config.yaml
dataset: "photos of arthropod specimens (BIOSCAN-5M)"
train_examples: 48750
objective: "flow_matching"
norm: "layernorm"
head_dim: 32
num_experts: 4
patch_size: [4, 4]
positions: "rope"
muon_scale: "match_rms_adamw"
lr: 0.0031
orthogonalizer: "newton_schulz_5"
steps: 7000
Rows from block 5, named by matrix and row number. Rows with one number belong to one attention dimension. Each number is 128 + 32 x the weight over its row's rms, rounded and kept within 0 to 255. All counts start at 0. Numbers have three digits each. After the name is the row's rms in percent of the matrix's.
# q: attention query (model.blocks.5.attn.q.weight, 192x192), inputs 0-95
# k: attention key (model.blocks.5.attn.k.weight, 192x192), inputs 0-95
q.56 109:145147090163102139074143079154158168096126085146129124151198118108092119182141098148103071143152090114101133092121169151147149167112156103107136124184098118111080107154183133050105132140179117123088108103146146112100124162134133138082128132178126137148162071104068158192159088095142092106
k.56 093:172176180160110135163081132138104125106148116134135081145145126110125193105185162134188067099165105133142152085131123086082099063101098172147100130132220044098143129144088083121120083125163082116140092087113079071116080133136180139123141108112156138110173091099190130084134101131087071138
q.57 106:168082175157132147106070183133143084076066112146096131093105157166187104085176149111140126101120125125157121148193137093136105128148120155168088142145098096124163145124094060095151113135149132111138098095171096171142135073172152096138176096144144128090147151135106148144110139108046149168
k.57 113:186150082147174126153069072175082171134121124189155123088125085078112182110153125152117137124162128088159127114079091133129136124097113116060090090153164137121123144155075087126106121104151131127119201153103116129151101135127128126152136170144062158125157113123121139098033110126176158124
q.58 109:119127187122158100187145131116149132092125053120189121183084139131069121126115125122169142102121146162164105129132103161111055080120132112157138131085134117122146140142103111128121167125097102150146086221113122144140080203119102106160111087110105139203098153110175079097134108149103122139
k.58 117:130191118122176128147150134085161113176116130112159130087125112183109142143146169092160117113198095125145132087110149193110115122160133083068127111166116100082118090126145098104147144158108115182089126054137157126196075161058087084198088136172152085161050087135145182070093162098129130102
q.59 104:134113146146113146130137155157130125082135155050117185074132172088089123128138132181157109109179117127241147061091089149144126080121134180100078103164180103143111129122155073117095124117157111075135115116141160142220158171104141127165154146128140152123164125113077145108114189142145125194
k.59 107:125110118191165076114144137094108151103135128134096130137068119151139094159151176139172109126066144165094129122123151133069097154116120151124116094110110156117143161091128175161113159155092111119098077164127168147145081143119175100121162128121109133114110153138086136195109169081124142156
q.60 086:129128129113149127158117106124171131085130127138121103123135066150133103129123112121150113141135133134133109171152186130163120118090149098140087163139145147176153151198097115110110115088136194129093135110119099144104136094184157105101143090128153117104133144143088155182140090093145174177
k.60 086:104096147097067179140079159157137105128079130150130101142173110085150129138130158127089118133149120134112100138163132143141040080111124064107118085124107119103106130107093159111115120119146128090189076162100114136111149151116145129107115139093115181163133156156112113141071063129178115120
q.61 097:123101114120122100096131131187102138190136177127155167065136132081154145179207121189050146100156133117129115114175155123111090133113141177109153190153103154066138136124114119103142135158119189195186137126156107060161143132179089091136092138110151155186117085095078144119136070142129094074
k.61 098:111040126159133136066133169137158080171030085086113131125161125156124159159118127155147221111134112103129155129068125145084123152146130077116105172122086162104133109126131121128092175083145080086144139142196129120176153101179102121109126156088126132107137170140143036196161131157117161111
q.62 111:128126219166115135118123150082102120105135119104073165101055076167151094147150056119103148109098153153147103153147079132132137100152134159176123072123118162127132160115104140166144119179106150119142126120152156160118101141192146074143130093063141108179112123182111098139134178102105168093
k.62 105:144148097148215162178153164128124138120124079140138123112128194083111161147214127173072120149116080171136186156107112110095073091111091151137139088080116097130124082109071129182149116111125146153110137194140140109153131129091109111072142136114168170154109143104082120088122107178120111131
q.63 092:109173152153149098131075092087146168100119159155122165101081154075102071155113152169106109150119095100100155167150099163104128129158177123166099097166141141123173114146075131113127116138108127068117210168167124144140143143114126149138128104118112123156130085128144120142089158130092107117
k.63 089:135105125134170111062184147098052135111118073162115107172148177115117112169106135138150130131142129158193191172158165133171150053162134071133121113091139055106135151077087141126160137097108112063145155138110163151139168137170105126146110175128131173134091119099091130119074103139168175110
q.64 117:106107130110092128058156089104130146122111105166163088167096189156130073167082112090161118114166116133120120163162091078083137134054144089172162130100180149139080242042147101121089106115068110131108096090102176092103151196110147137144084110090116125135145124103127099106161212128113157178
k.64 102:114119078110169180154165244080102161133139175155123115133152139125091150182067103135127114155100107129128130118188109123107093170149147122107090136115150139116121147141140103172092138091112166172144132185192085104146126161161131221100096082152127092196147158188144126128084162133136102089
q.65 106:146117178135105121158139147095099074072129120103144042123165157084056125154117098085193136121146181093126137152187133157139121151156123152178136126109168108126087138145139141120119126099174168171124100132181144175158116123115131102144145152106121107142155110123107120120124101141093146164
k.65 118:114123086139156123125135143124166113094090087109179136074148046104121119136109135150124136153156151120091104118087129148105154179120167124118145170120175175116178070135082124160157170099086157155120183077104144137183120180082143118149146123147133149154150073111139121103097153151157120141
q.66 103:127154117136070089149117158109134133130135130118140160145067177102094132141100094139104135124067123101137137133099081078074131135159154137070142109088166154088116104152123152135127117076122103189150110090106094147111120125120157131171127122145149087155151066110202108123091186116175127105
k.66 111:179104123202086098120091175067166085164090148144183143143154147093070084146186120127135132086121106134116137109103159124092076119130125125098105152143145180076162164148147146127150149125106120125074124104124144134208134127124099141072095169099180145135122159117122127107073120110224100155
q.67 095:126159152167100155131166187084169094138106125119166082087092141141126126069081099065133125091122109168162068133122145156161097082154141145072074094121149126125117152097120130153145114131128139082089052179152084130129116120179137120083114137124120119169130145118159082128044153096197133114
k.67 099:142137106127112094134116144103138132140100155162141099154145170133114083133153078135116167118080164117092115149142157112024179164097130081132139159156137135099205175076126178132155190105128100123140154159062160183148116089102130166130103129131179101153130123172115132099133163119154155081
q.68 094:117129121081073089164103150128136086127162139119124112169123116146147073149159120105109158137110093119146102074118089186155118122105063150067123109157134115164154177078164079141126109130132103145132068108107105143105241120150133130179125131126094062068167144095077140161133101112141104130
k.68 099:104124192111077136130133101171168179087139126108122149144133202148130117105160133108157122100090198125035154114124111146128111180131104081108154068121087151128126108105115113188156119164102130052184146157139110122165135093148093094143169112136154154104169108151095135147093027092138149124
q.69 091:101092065158154153104096118089120192145151091175129144066129152141124097131118117143111133186150102138145121067131135090134079119166152124151128077201101094121101155108093086094120122109120021076130142151131147109186117136075164110149081162102105126106102122059133124167164088148175080151
k.69 086:128187112103109072045097180154147152114092112113146028097134102174144171108151121082077124158102098136134129118098122194114155144135114103137105164172151074133124100117112151118156088160117156122121125117135206125138185184158124129152141090154164095131142171118171107118103149095114178142
q.70 103:105170126129094164125125161141150100123136115127123140082131110124123131176135142196131112123124131105076141137126087121116075068124152211110130083102092120143107159148104088156195141055112137090140139136163115091148101113075143071174160139133143159111116145074168158150040104134070108099
k.70 110:118119105134143155116112133148138117103196129181179094111095115095135160089115130105185156101103153086137134106126139095159164110168185101080117112139164112163123145132147165101130148095152133115090139148149099138184150161129103138055135121211104183111094132094087166090164101084187165179
q.71 099:171154062092154162159193113122097077156101165087083166123129118100137140092144125163095163076056144135087147117201146075147105132043165128180134116098110113071130076123090154125115116064077159120136129125095128147117100187101123137142143114137113100145150098167146089164129245139112122081
k.71 093:116147139149173166097113089143140092120140120135121135196125159107135210149071051134122071178118079157186191157134154134171158136090075164082167139108107119084139075094153123098133107145132150164160139111133122060057114134138139155155094144128179092162189173148105138121128228120097086121
q.72 102:101092147118132119114075088185154097127131232118171064126127132186096125118124112126169113120134112198153119149149132124191120135111176135136140146112135131142123099130174150096151114102092182109107147125084104181111131191121130117115072121112093173163095146103183128176063107171095055146
k.72 099:087122136157102131126122159103113145115120151086145176169100126114101123124160104080129151148128142181106079114118147129103102109141168118144131133139109116087125136125095121134196140165150186100142128104127085123161106130145163137161117091113122131156159142099140186055182079103180091149
q.73 115:119099118080165192129138146149136125158084163131101129115107182162105092115076136131101152131120149118116186128147044087112113079095093146090155128144076113089161116083172077119158142161157146146173135127074153130103174135093171131103075126160133125111129233107186157159127156131162143123
k.73 112:127079140093121130110139107152165114156095139115129112150119136148117173133118100157188120112131139168072144149146135112136000118059094180116151098199139118057138144076094096121121102135062172102100136161089143112140131129199150096079144144130095098121110156079133163173124156072156160217
q.74 093:158120142103078196117151086160099086114137143133166141106123115181143126124139069130123086156101122130190195142124154109116153091112134147164143144113081183079139109073104132121187128120056123057144115156126187087120134183170134103135057123109138185099115191093124107111158110141129135124
k.74 100:130166091142147104110114102139085150154121120133111097153148171133187105133130126115111139116121103142170094065129109206107148043134080111117083139067094095118178110134144135074165116151132157152126112113101083137168110179096165119174110105100099070129128181099131093118109147152148126110
q.75 100:106097151155152138129097113115156161188067138195117150136088137141171143132062175109078167109138088083067081161114195112146116111135149109107127094148110098184131137173170156162089164138187183126133155143038137110149126123093165148154089148122108154155146104146140118089149109107127129143
k.75 095:099133102113144144166128140157150156207125110139166117132157134177163050145074160130157111109127169187139087161119134133083148130154110134126111028120111081177075146135133147084188141141087124174124125158114109099156123166141147108120100095161127068138081141137131146067076165094096151179
q.76 085:090125111154155134148117169158108152126157098120176113104169107150060169150100135094189121075153179105142117176105127134156113110123087101128148164123141132140144168134123137142164131082162168138207085132109169098083142141100095201140179078136150124105130133136159129069111170128066094112
k.76 097:130086118111142085100147163147142153102163091086142108149128089123136158076152102067146162131131131134122078196195111124094130089117123039138101152081110152036151105087059130135121108065143141161097173137170164149081171162142124088071108121180105188126128153136125145141098122166193118126
q.77 108:134091142157119075112224058132152069114112137073133116098111082125151133118079116120127181147127139105160116153142160103127128168093130165184091159124067130104127092108127135095125143076141170074156090113124123167124084192184218095077186128120092083126152141153123138140073168218139157128
k.77 105:155159145166129175080084095136096065157113129124090071185129127116087226100156187136073160119149136164154152136152175096073218119121118130111123100128134147056183149103146093095128100053160104127146194160100119153088078122151110170119122105143106084153157082155090117139149159133106064148
q.78 100:128140155104126195105174108065099014063121181200155146122094113143119112170103147127120122111168170135127153175103124144152107176170119145138109079139199100126073120161177125135126127133075183155154175117133104177182117075101130094098086143117156125101067141087105125097132129164080100179
k.78 094:108146102096136147144134193074131145113101150085101129111127116117140106083094123089132109127213106086147136057147111191104138135183117143195098131141129141101111149101148140136098094137125112093106159166149133079144163116096131118131073146096100119134123127141144161117127095066171145130
q.79 101:166133072092121186070131096145167172131121150118102103106167075128085136171129068136114077134140109116134129091105134106224103119141129087103142084154076177105104183117102152121195107103109080110097127146084085199115121165102173147104063155166126136061152161120081202144086104130115138116
k.79 106:041059065080178171144148122073097131126173129123159160120105156127101140131133154120156130143129050183127121053089205141115130091160089151206153101130133095150178066110143079104145092189153151189123104136158121157113147078147167124193077073109149106114133135150132103124147170129145158115
q.80 095:127113148179153103148130187102137117080060135138064133144057137098141115087132163059113152163154082221099154143127073128115115098130152088172125132110080154134146093141112127157099106149125117111051139144204098093173148160079138146135097117161118167107139120164149170108111143070060088140
k.80 101:140132180185081125153157182126177106163128126138058122128175069084151175170130171108094033130114122163063046130146108072128122111106120061096150128113110127135082133137066126109111180144143113107101168132105140121101136148161168117109110123125191146060147123115085051176097100114096130153
q.81 093:206181130061143161121135084099183150168157118159074154154116094088067150090103159127115092092139129081128124164135136138119149124131126105098163113103131160109129216105150155143150144068120201167117183161108157138123133118134088143150128111139155119106148125113091149135190188168184109050
k.81 102:093126120147117111103100114139148084104136142157065105225049138211158153176090142076209153111220042113156126192163155114149149110101169072158102130104089095128133155102114149135142126132095105122118071101158119153125116114165147131168124091121162156097133111061130154127173157129133127145
q.82 098:117116085157162094140156111081154132143145107116103163103135093138111047162222117131100129099115128093087117082079087112102104155155149141064124132191085156064225096134096051071182115080148149090050129112165158094133094114087142152087135169186207125120133120103145145108177103089137105146
k.82 108:123102124189107096097134129134137112109143128090157127166084093147142085093105132093109160077121106162081154134170179140115157178146201145108151113116148104164122124162124137140196166118185140137118120165136096094102086066137099040148138043185126107116115109190166117150133115135058129194
q.83 101:090133106102113155157096170150097135141082132145107067124117122100119112119146184085120123103133146113139152159168155165131146116147130142102084062133139144083117131043186095097114134087153143130142140079119138143083143139099115126171128140134211150120228134133153143131095160127133115174
k.83 094:110108109168113078131106152122106128117035139134165145120114127117148117152133142128155112111102125142102141090125144135127146143120125142117189127093071122136096110145121125106071132113080177090153145128163122112176102131168150098124088159072142141134084134110210088160107150104089133129
q.84 095:193102159090215142100096096116186090053149103080138145147143087125169115143071127138167143136131185114077137136173148184142056129122144115114139138107125084105076059127129126107097119149128126121187125102070121137113166192150124090123119072106107102157185141124145121101101123136098145112
k.84 106:081159153128149114115071112167104120175121047149184117175127099162162151079149173081140159118123144142177119162152139132138156140102118125132087125145146145133106134118134143089095171054121143102146189152123139100151072189094022129105181146140064098106158128136084154091138080083064136156
q.85 098:170162236093142136122123132133111071036182145097131099141072130116188141105121068176097099092052199153100104095143128140126161134074170121068150088094191182172182098121097176119138115130117120126132091159105097150107155116159121061141146123099110088076124124161126103138154099114125146082
k.85 094:176094145153116210151117138134092113141031094127150145116169141154086139135056120115122109102123133101141089127158150080146119116103117118166097066098137108163113132065113150149140123125110127179072153105135156117154169129090143163165210131100112192154171203171117122093146157130100166122
q.86 086:163161153156122138114190169168155136090138139184088110104114087172127144129141111170182117199122160145205124080067131092164152120102121112156159159103109119151169107136085130164139161143151151142089103136098144149148067127097203178136073085167142077139165113106111132207116106102141107152
k.86 093:105112127120141093087110125133091101119092155143062126155130131132125147134211130093230202084136124106063120095122127150127150108139148096137117154125088081124211162137099109106097170108104119145121118113136115180147118125115098106140156131077149117115094137185178182161176076174117137083
q.87 090:108149091111218167114116164158122114133126194113147177072102173099184126089095132156103151158149149097113120144082115150130139105165157147156102122065192118127130074175097098097116122145173121090153142101188102144134126110125115064118102121123164121177121132075133107141046128194136129133
k.87 094:136122120147107114115142134159117121115095160115086164109097166126137088109097171113116128153144123142169082156176114168106156131090078099172111114141105133108160077193119078124123092145139129126122159105115148118197060130058157148178121119188104179090083138112140126144133096104101136150
q.88 107:102146111108147130117147156106113076193106076049105112119110101127138143127132199135133175115151145145146115153136180105152174121120109109129135164099132150112142120077155152153157140121062174122139149097089108089131124148118145113133135105152144133136155105081117054057186158108136139204
k.88 092:184106105164168090114096159159130175115140127104110133153155082123123143119106155128079148163150110150152136061125131098104165112158153111140075150151111125193090109132123138098129137153123149120154151149109088074171164106069152077145190047115138109138165042130086131066146141168098113117
q.89 112:144120132089164157118162131146101112156077191096061169098104134149134094155110157141085118108132140075187205144114118065076094118091098164104145119125050143090175144119132085125159109153154151127168151149060151153103102098146139159073093171165100115118119145140188188201141146184137121151
k.89 103:082114255141100110155129094111186102146117158122093112144125133096184128146113118128103109110135088144107110064129122090203099162092107146129144138146087142093146112120153131131186080096094143137080138145188183114109114083192107176161149104071132155139105141097069132091139116092101139131
q.90 101:100105190136152132155112101114125136139102166075119146072126114105080152085128124147078171132105164147108187132172085182140115068121127132181097102184150171115087131120134134125121139150143096151136184144096125110171125137147188162104113111132140103091070082122097114152135133081156161146
k.90 101:097108165127151158156113133130146086159138137085072090163124143147166181217144092107107132109093114120160141132151143106128082128094103100164110184128092142174112165125118169097091069129091139144149140144123148184138171160110118113114082120121126136138173173125131159110123115096109105124
q.91 117:114089087202122139155115107176121095143090128141126114116091111150144080115073119056164115159081150080168037133128089144140090110155120080114126134168121131117148139130182098109134118109119143101137066178171160129071125104105072051126127113181103157134125180079175178061134202136196110090
k.91 103:113131136117162175085170124124075110122153101100093128116139159126119093165119160130157097172120113106122139170102114162087100144100145145128130131171127069080201132114097110115155146123079156136099120129115151132132087053138140154128162158153129121140129083161178181120079170070130109097
q.92 104:172174108167142154140165098111127063152060121127117107144116171126115110108136112128162139136166102144095114155138121136123096076164139143138153099128099105101091091088156105174097135159110183133146108114040039062159093107105162149108078154150183176133126076112111132088163103140072153093
k.92 111:171158042171097134106115143140124115206099068103160129130197137112094112164129186168114162159132151118124074153147121128135142106137083111152101156140081101078140101199092159077095135154100077200139133069068159142119116125107118102137119131136090103152085146120120084072140197180096190183
q.93 102:151107142085158153163158135098137097035092155103145131170135213073181152117127142158136175158080130139132091203123125122135095144087139148102120094130084133105087100169125150132135148125108131174119100103171119136126103090177169140150092110153185139133114137157102101057129118153126152098
k.93 104:126129116116130165110099066145139107142118144126143092130153149128146161111069087144177133111212107126098115098101089073129133095121123084095112057122151126135111078096140131067097111158174093120179186102141143167095149116089168124130132172155106144116111165188120138172146162166123165148
q.94 097:116095143111132144111115134152128082114054164198154079153135166193078148139056099084127135126183118104108151164087149103081123152161137134130151110145138110137112118093132099124153145175128138112094083118161170182190097138197110110194092141142087184201141127119184177156101163158140110124
k.94 097:081130164113041166196116142130068103051121089170112104110144125108142117063160161058176152137143098190148103192093072154104103131126100131114184151183111149109185135071172129106125134131146143088120161096151151133176144140106135080142097082133131159100113185103175150087131143103152092132
q.95 093:157117146172174104175134146161141169057130041121109138090164044096098134105136137148148066127110122137127124128121117132123127121134089092193133133088146143092122102142089138128129150104140149138183130181174142052164169101110150182148124154144115146172145099136062103145139122101068148116
k.95 090:157136057174090121103044070154154130069101130110153098122131125111122158156160136141145157143109081073123056158201144084129152169076158113104091171120110175108118111178128125072103087104130091116118121156108142197151122115145131133118150169187124130129124132108128166160122101151134140128
q.96 107:153187144158164134130131163120078151104106106176140133159105125083133151099104191125071074149121093092146130090090102113075096080179138140142107160202142129124105106129086120126143163153140122169088114152121070148124141098111166105150119089105118102131092026156137081109146134154147142056
k.96 081:073125117137073119188128168157093145121066072155146085066117105179155109144137097117135079153123148099062117146179099117123074086096067174166146124096091150125092085140108129131105176141056098156126143123137120099105158129092111151135131107111200084119116111155113134105097085141098109141
q.97 086:165134149148199166150119151128108078159134094129144095147138141147100207147176114218115101074123243116171101133132131158084099186123112141098110122141093071076117135141064121137100136153105147135092166169150102114035172171118108139129135130066116132136149140185126126121161143137067180129
k.97 095:120138091134110079166137033153168170144113150114143128143125054100150148131097088184117101138133113090091085141111129123074158100145094180108150154140140076133112123123088164144147123161060140107121163118100093112165138112074095136203106110064170077074088111164091131130135148130161134147
q.98 111:138113141069137185058154088190121082122127178107170058162130152123142132164066116136162137133128126135111160130102166177074064082155150114192116170119091102151106109143103162118133114125150124154158155144088159107110138081132132065121091087123124116119112066152183142182167136122137081149
k.98 097:088153075175110139187146103164112128159090120105139122172140105125148106127099135106112178139074133138073182080185086085102125138080074126103110175111136074131059120092174067082159147172203086134146161146204127154142160151140163131128159135128078137145171142136100134053086127091137129086
q.99 096:106141144147139113169117059108113150096102173092168059178058128160138151137137134152088108201143122164161127129145164078129108139067140061133174143240084077098156147139118135144162134107147120133110159126111086133161116104137141117117104183062150173198086097124125164129096125130095151087
k.99 096:211149100103140152083110188084094097127075108122102146174154172109111134140101110162204161116096150081170147180123075172107108097126110121132190138136124124160109125133084129154131086114100113100095115117100109177170116111117128095193136050128107112112097116096144112128190076142173145170
q.100 095:114072146140136085141139102171132107166111151130156119158083144186141101053125170053110152082174146103140204163135143129160107161077108082202155149034099125154107134152134134182110107174165134151151136056150115147120126156142101075114151154055145141131140161068116125124114114131133130098
k.100 090:149113103032149155150112140104114086117109152150128176166094109091112147126061104088199125102084116154156140135111129113180179156142092144157124095151124158082126153071153146160132180079113168168072182169175147157133118086127131126097077143174120133094110116140148118117169023113071163154
q.101 099:102192187087112160086122157147090149110147146138111113129144240085170077128161166139159140147173105058107159094165087119067137144110192159120122093133192108090121096116144046103122169152151117081154149133143100112183092137132102098169131186074149144112152127084149122107139166062138125166
k.101 100:103146150176094186104113136132119116137134120117049132117101140085115199096135178144115099147080071158212070159141148129169128105139130167079118173115055118158182142071130079107126138110128097115121158148111141154096188124121167160110167141097175154191129106112121110150151139134157122157
q.102 099:121123091094132105083132095098126150109115162122118090099148110104126128180115164143186163114157059123130083140052189140087152145144116124146110147126183162114089121176118169111091097116079152132083101075150103208177129114177117068145127148097176106115166116199129134079174122127111157095
k.102 093:149148133142129097135191112097097123144142113198086155099150118127150111101092107157118119088188155129140168097119071064085175180091071127154163117158159113101110136132124093150135136131119203093155085166167127100126133096128145084119174153136077131147118094159164112147143157136115095152
q.103 093:156137112161159141176158082164064119126143097099130176132100154118173119126063135055165113136097148093176158162078109105108103121124077176194159130167127153159113083073126134175201143122126145108145146077118104151110119172184097157122167148175125134098178128130083200085049146142149151152
k.103 089:129135130163128113100180117112096124147150087103154125113103128137139180161102137115146167131141131152069081119127138135147068140162060058161122123107109141142066166110113179082128170126119129164110144159155146079119192132158136077159197110100149116144162219190119171100145115145098181154
q.104 123:089075143151087124097138112139137134149138108096130158160156143148155140156124106117091129108081097146087127091115097154161178164121160078169149143136111117122039111131142114149179160164093110121177182145152121143109114119130057101049087122093150129140135144117105162165100055070169081152
k.104 107:160149067108146103141145133138122080107133120150158114083170100148125115168151171078126109140156168150170129152115126045138123091153131226148128082131162075131159111147161121164106130065152129161049156080120124166137122095129165094147156116125146160138113101160140135112121158119119111093
q.105 081:112138087109110122088130128138128126142093174142174101132074100128060155114116105144142110175131124126145147144137113194154093132135127132084138122086116176164214172104040126172156047063133115139071184128140136075086101113120138198157154168142134116146165105147142149076150175168113126143
k.105 105:121150152158136137210153116094184160117156128135113101112101174073120188130120155106091102132167093123126177174118079099115109153152115078163128145116070166151142102190115166171124093136097098058124123136100104125086128132097155175141190124128124147188129129099189123153102112140113126087
q.106 095:139135168121108107135082185109157086060120119131177103165193149131120117113062093172153144070162122111113157109158190110059174095127108132124117071115145106109134090164190133115125157102147146178089059123076136137136090106194132191096157133197098132129151087130101099165094175122129095072
k.106 088:151129123131143108141127116133154167133141084143133155125076174064139142112164149139160186189167113147104125139119124107100121122134133100104190153106139134143223069121170082111122102155067119137106105164128144094133104072098130138097188154099092139106130107182118074121095129120124159129
q.107 100:113155103120127108151124155141113101151159138154128121148159127162142192072126149116170153144063182155133150084133124129103137150083132112147138071119145069096120106091179127095185072204183149113107191108138144183135114154145151102123093091149151149093111142100168112162107122127161151110
k.107 103:165155075135141097180119160135127127126121134141133149126105165123118111114083176105132117131177085106169069140122144132169094107176109149082168120135117125110176106128138124109122131109114069192166124034144109084158137154116134201145130163166101120135153100125081185147054096113112090183
q.108 089:141132072136148134146167135130104142207100205118082196129123064111147108178142120104128137091142093093160080165166096103140153120068087154140167114119149161104114138224086121182097154113146078159136094085192198094134078106119148105131156057157118142122092178105120129141126156147142085079
k.108 089:174199102098089155132144138119159136080175058115178117117127199195108146139162139076142170134120118148110165131085115141130155142104116167210124136098121102125081129095130131097097060087131156125136108105131098103175113138151045145098126198153154110121121127131174104161097152111094162113
q.109 101:090082036105103135080118149187094111123080148132148164132121146112093177107176153139093113127085101121165074135081092075146153117119121136099107129153148175161080099094181096084129151149150170098111120097153189115084175104147122100094103127176140136148123119200143147118135129136112128093
k.109 099:142145155098162065079154104184161114164095110095081124063179141116114067056080080144163095126185129100103135141153159163144173158155100135148161168092160105105121131144153153134130168153186122183159121105072122079106073183096093149170115128117123148141121071088169135099151130096160137159
q.110 093:127190139149169114126121114116101127105131152094132070152140201088152093079092149126134114120138165154133109146097101114128075092072112187160139124161067101132111057091091094135124084142130167050167107123147190126140114144213075102180168139129114148126121157140079101144085112143108170116
k.110 095:133103127159074130128131162142114137077094116174081132112192126114164172166135154168137139133119087144094139181147169122135116125135139100108184132144129208137112145091131139097085174139066101128088079166129124150120133094098119122128117155142119087172194097114175130171152096121122074098
q.111 103:127124141184061145072090141111117144189132143109091161137139095122106125112177128117126138168115137100130093125088116130099165101177111103144101096106094113076154147149171109065154169153121063164077124141136199153110097174122181115146117142155108152115127097122110172169088130154135187138
k.111 099:155172155102124147110102107151162079098124092150170088164130152116152179113060203123130128193099074080103094091111129129164211078114110074105149128149108152156147139137130129098097088135116137119202140113138126124116059147092089164127134144163098160157143092106088056180087148144134065158
q.112 101:154085154139166109093118157130155114099130098088185137098095162145157110096167124174177156098123187134126095144145187112089098192127156098162168140115108131074131078106152143106112144161130149114161112118143113102150115150123129132131128153131149107172123144150170126096090093146062108122
k.112 104:124107130135115133155087150164173154182148098143145132101127120151121124150200052118156137139125156171178142176124087128109135174158090153178164099100112074111133102134088140119109099110125104063143100143101178154086115149127122122133129095146114154108152166150126082126111077097083150179
q.113 089:111085115149205123170183093140121111152129165100105118131078153123110146085158183155128058181125118107165133143127131100085108150129103106081063167161233105107128128182132114070133110095144121130062157150118120088134153143109114111178130155131154079122127084138170107134186134122135077119
k.113 103:165089144126067137117155129148122136098128143140147078111175153108136110130099064108129133197115124086131108147152103185127070113105057125114117068120142124175179160113094086117000128107078127079151117116129154178108111097133120152102136153130087145137144088118125094158139147127137010145
q.114 087:116123122101140115091125130125115119148066093093159133141149216112127142110133135140144093110059078149113111076187170116129133106124131088152154144175178135171085151109135100142145142124149132039112143121108102160088179094112123135092167106138155133078140106126063136116083139137148209161
k.114 097:096096174127126132036167156138101110094130097100037155136125115125083158085096198180106131125111147128155144123118105094135083090126109132091124095094150156113125094188144149118143128135177143192138099112114122097145169172119169099161118191098165108105139129165212132135166163107101185134
q.115 090:079137102156161120168107108117102101149147069104138197151134098108166191180120168127139139145077132107141128153138135134121089170159128132183132149101186154153113074186137091140100158115130149088097076145061155200122114109115120127179157099143134112061132185121148133175088141117140137122
k.115 090:124074132111072142122128117090147092112111168127146126157078126148137123108029071095109158143122112157109091044186158128136120077153091111117155138091150150156086171143158207154132076137137122176143123090193074130126155139109073110103084146103120184126146144138120122117102103095129144164
q.116 091:058097120111087113097124099139137139194164152158171103159167106128090084175130094108105071104147145150115181078117120098166046142043093110167130106079174122154075149109095162141115108174078123150154119158124150146120145110178098039120136139117119113101154129135149130120137121173119183141
k.116 091:087123127126094164156107153106098121129142138115078166093127068119121100138104097100159085165135050085124148177147161072159128140167128129171102115169133097082140116094158160083178127116114097116129160115107154103081172162174176173146130207070138125171140099101106139149110137112118160076
q.117 096:140144048142147163132139114140136154119136159106159198093129174132156145114113168125142122127097096102161136126134125155132169093080138153100136079146100094155101134136074122064154115093148105113133123176103160179053186167142145090116161200088120083137142108132121079104120178099114101179
k.117 100:096076132144118112088138149160147149157124114082165112127139161201112158166170117153071177113048153136147125146137108109108158099100158120158099181132157172101143082084180079001177096130145084155142134156132119044115144162139138086139076103170085169135092136121163149173127150143159130067
q.118 094:107129135188143152146093094176112115138200075155141161074123126125096121179114087120190081154115170180170201147169141087102137171128107169081098177099085136146101132098117098128093150032111134183127108061167079108137154165133140137143157133158129086162154163153114128031137125123074114118
k.118 095:110133113105166114168114140142039116159121125115164090146146129137151116148112125179106156130151177138139111159130147140120119149086143141116155097152172107126108108107117125145203135143095162107103117110081179122166190091142063134179071165129125074157116112168178163107109187226142109127
q.119 100:124121091078061116155147147125148120146146159108111113122136104147172137049132186129137119119140135131077158121193171121115119150139112172095136122165148169131146124108129103091160160160145120121104211221105125136112116079157123100040160128153077114124154121112087116145077107105084100195
k.119 092:142113171143169132110135191057125113083136097120140140102097173081131115130153123112199118093142128113177127162063151138160171106135153145102067124129113142118066137084151164202139143129111131125164106128130109124168109147087130115065074130153232102146115135051115136133145145062121121121
q.120 117:146081178138169080096133123148146158122126129166170155147091140173174070088129048147111183164161134193060086090146109151105179136136129109126182131154106148124142121141175116154067130127137127079165109104105114073108077185116129166178057103166094181170094115125190117115092109140159188119
k.120 112:145111129121137075093160141067136146103131139109124143118097071131094152138118080164195108105138140171143136066125139126090131122128121121159174125132088115150196132161146094152134111139140124123170093150118099128115103141057180107165140141123112074172112098116171129154080048156144112142
q.121 105:107107104133148086082106105133100142085067107107146169100093146097158126155159051146123161119150130137130099149110117150128032139144141130139240157108108182108109088137111096176098124134153145136100099164163205123126068175135094147103129077109137081106147062156139104078112116092159138131
k.121 105:150124191121125127139074137131126071156116119132096051165134154111124126096114099196129112160153196165056085136176145124120147167104132126173085126073100124149128129101126074119166121146104176122087179117124132062105117126147119150147089136133134153095119164137121206158148103123163147106
q.122 099:117137119153117178078174188125167127137116162191171047121148129121125128124104106123130157142176154175156129165115164114118139124151119139168137119139159114084207106096137139184129174129119150136117129101090091137170136126125068122105096166133120162160124189142101100148081133181117053155
k.122 103:120094158136167156129136083140096121141108100102191134113173144073182063159138156105118144111110141152117133172140125177131130070157192112113117174175170099099146137114097144129132143094125062105162151167108134099138149116118104133155134126136162127150065133120142093109154165134126155094
q.123 095:162090136150110141113094103053052092107173126164110168106121123176059104131087101101140114083138151153167131118175186083140097141115082149137090019115158117135150141101174151126164118162141159086109109119113103137109145180131121153163130125157140138119099202076095172144162191081166187106
k.123 080:144133190111075108150113135121109227074158163093056176141139118129149139165125100145143126133116099133138080159150110143089156117123157191132184149163067138125093154104149140077159060121101074133157139124131114154108099094126048094121124184030128098105118160143144162106117141131158118147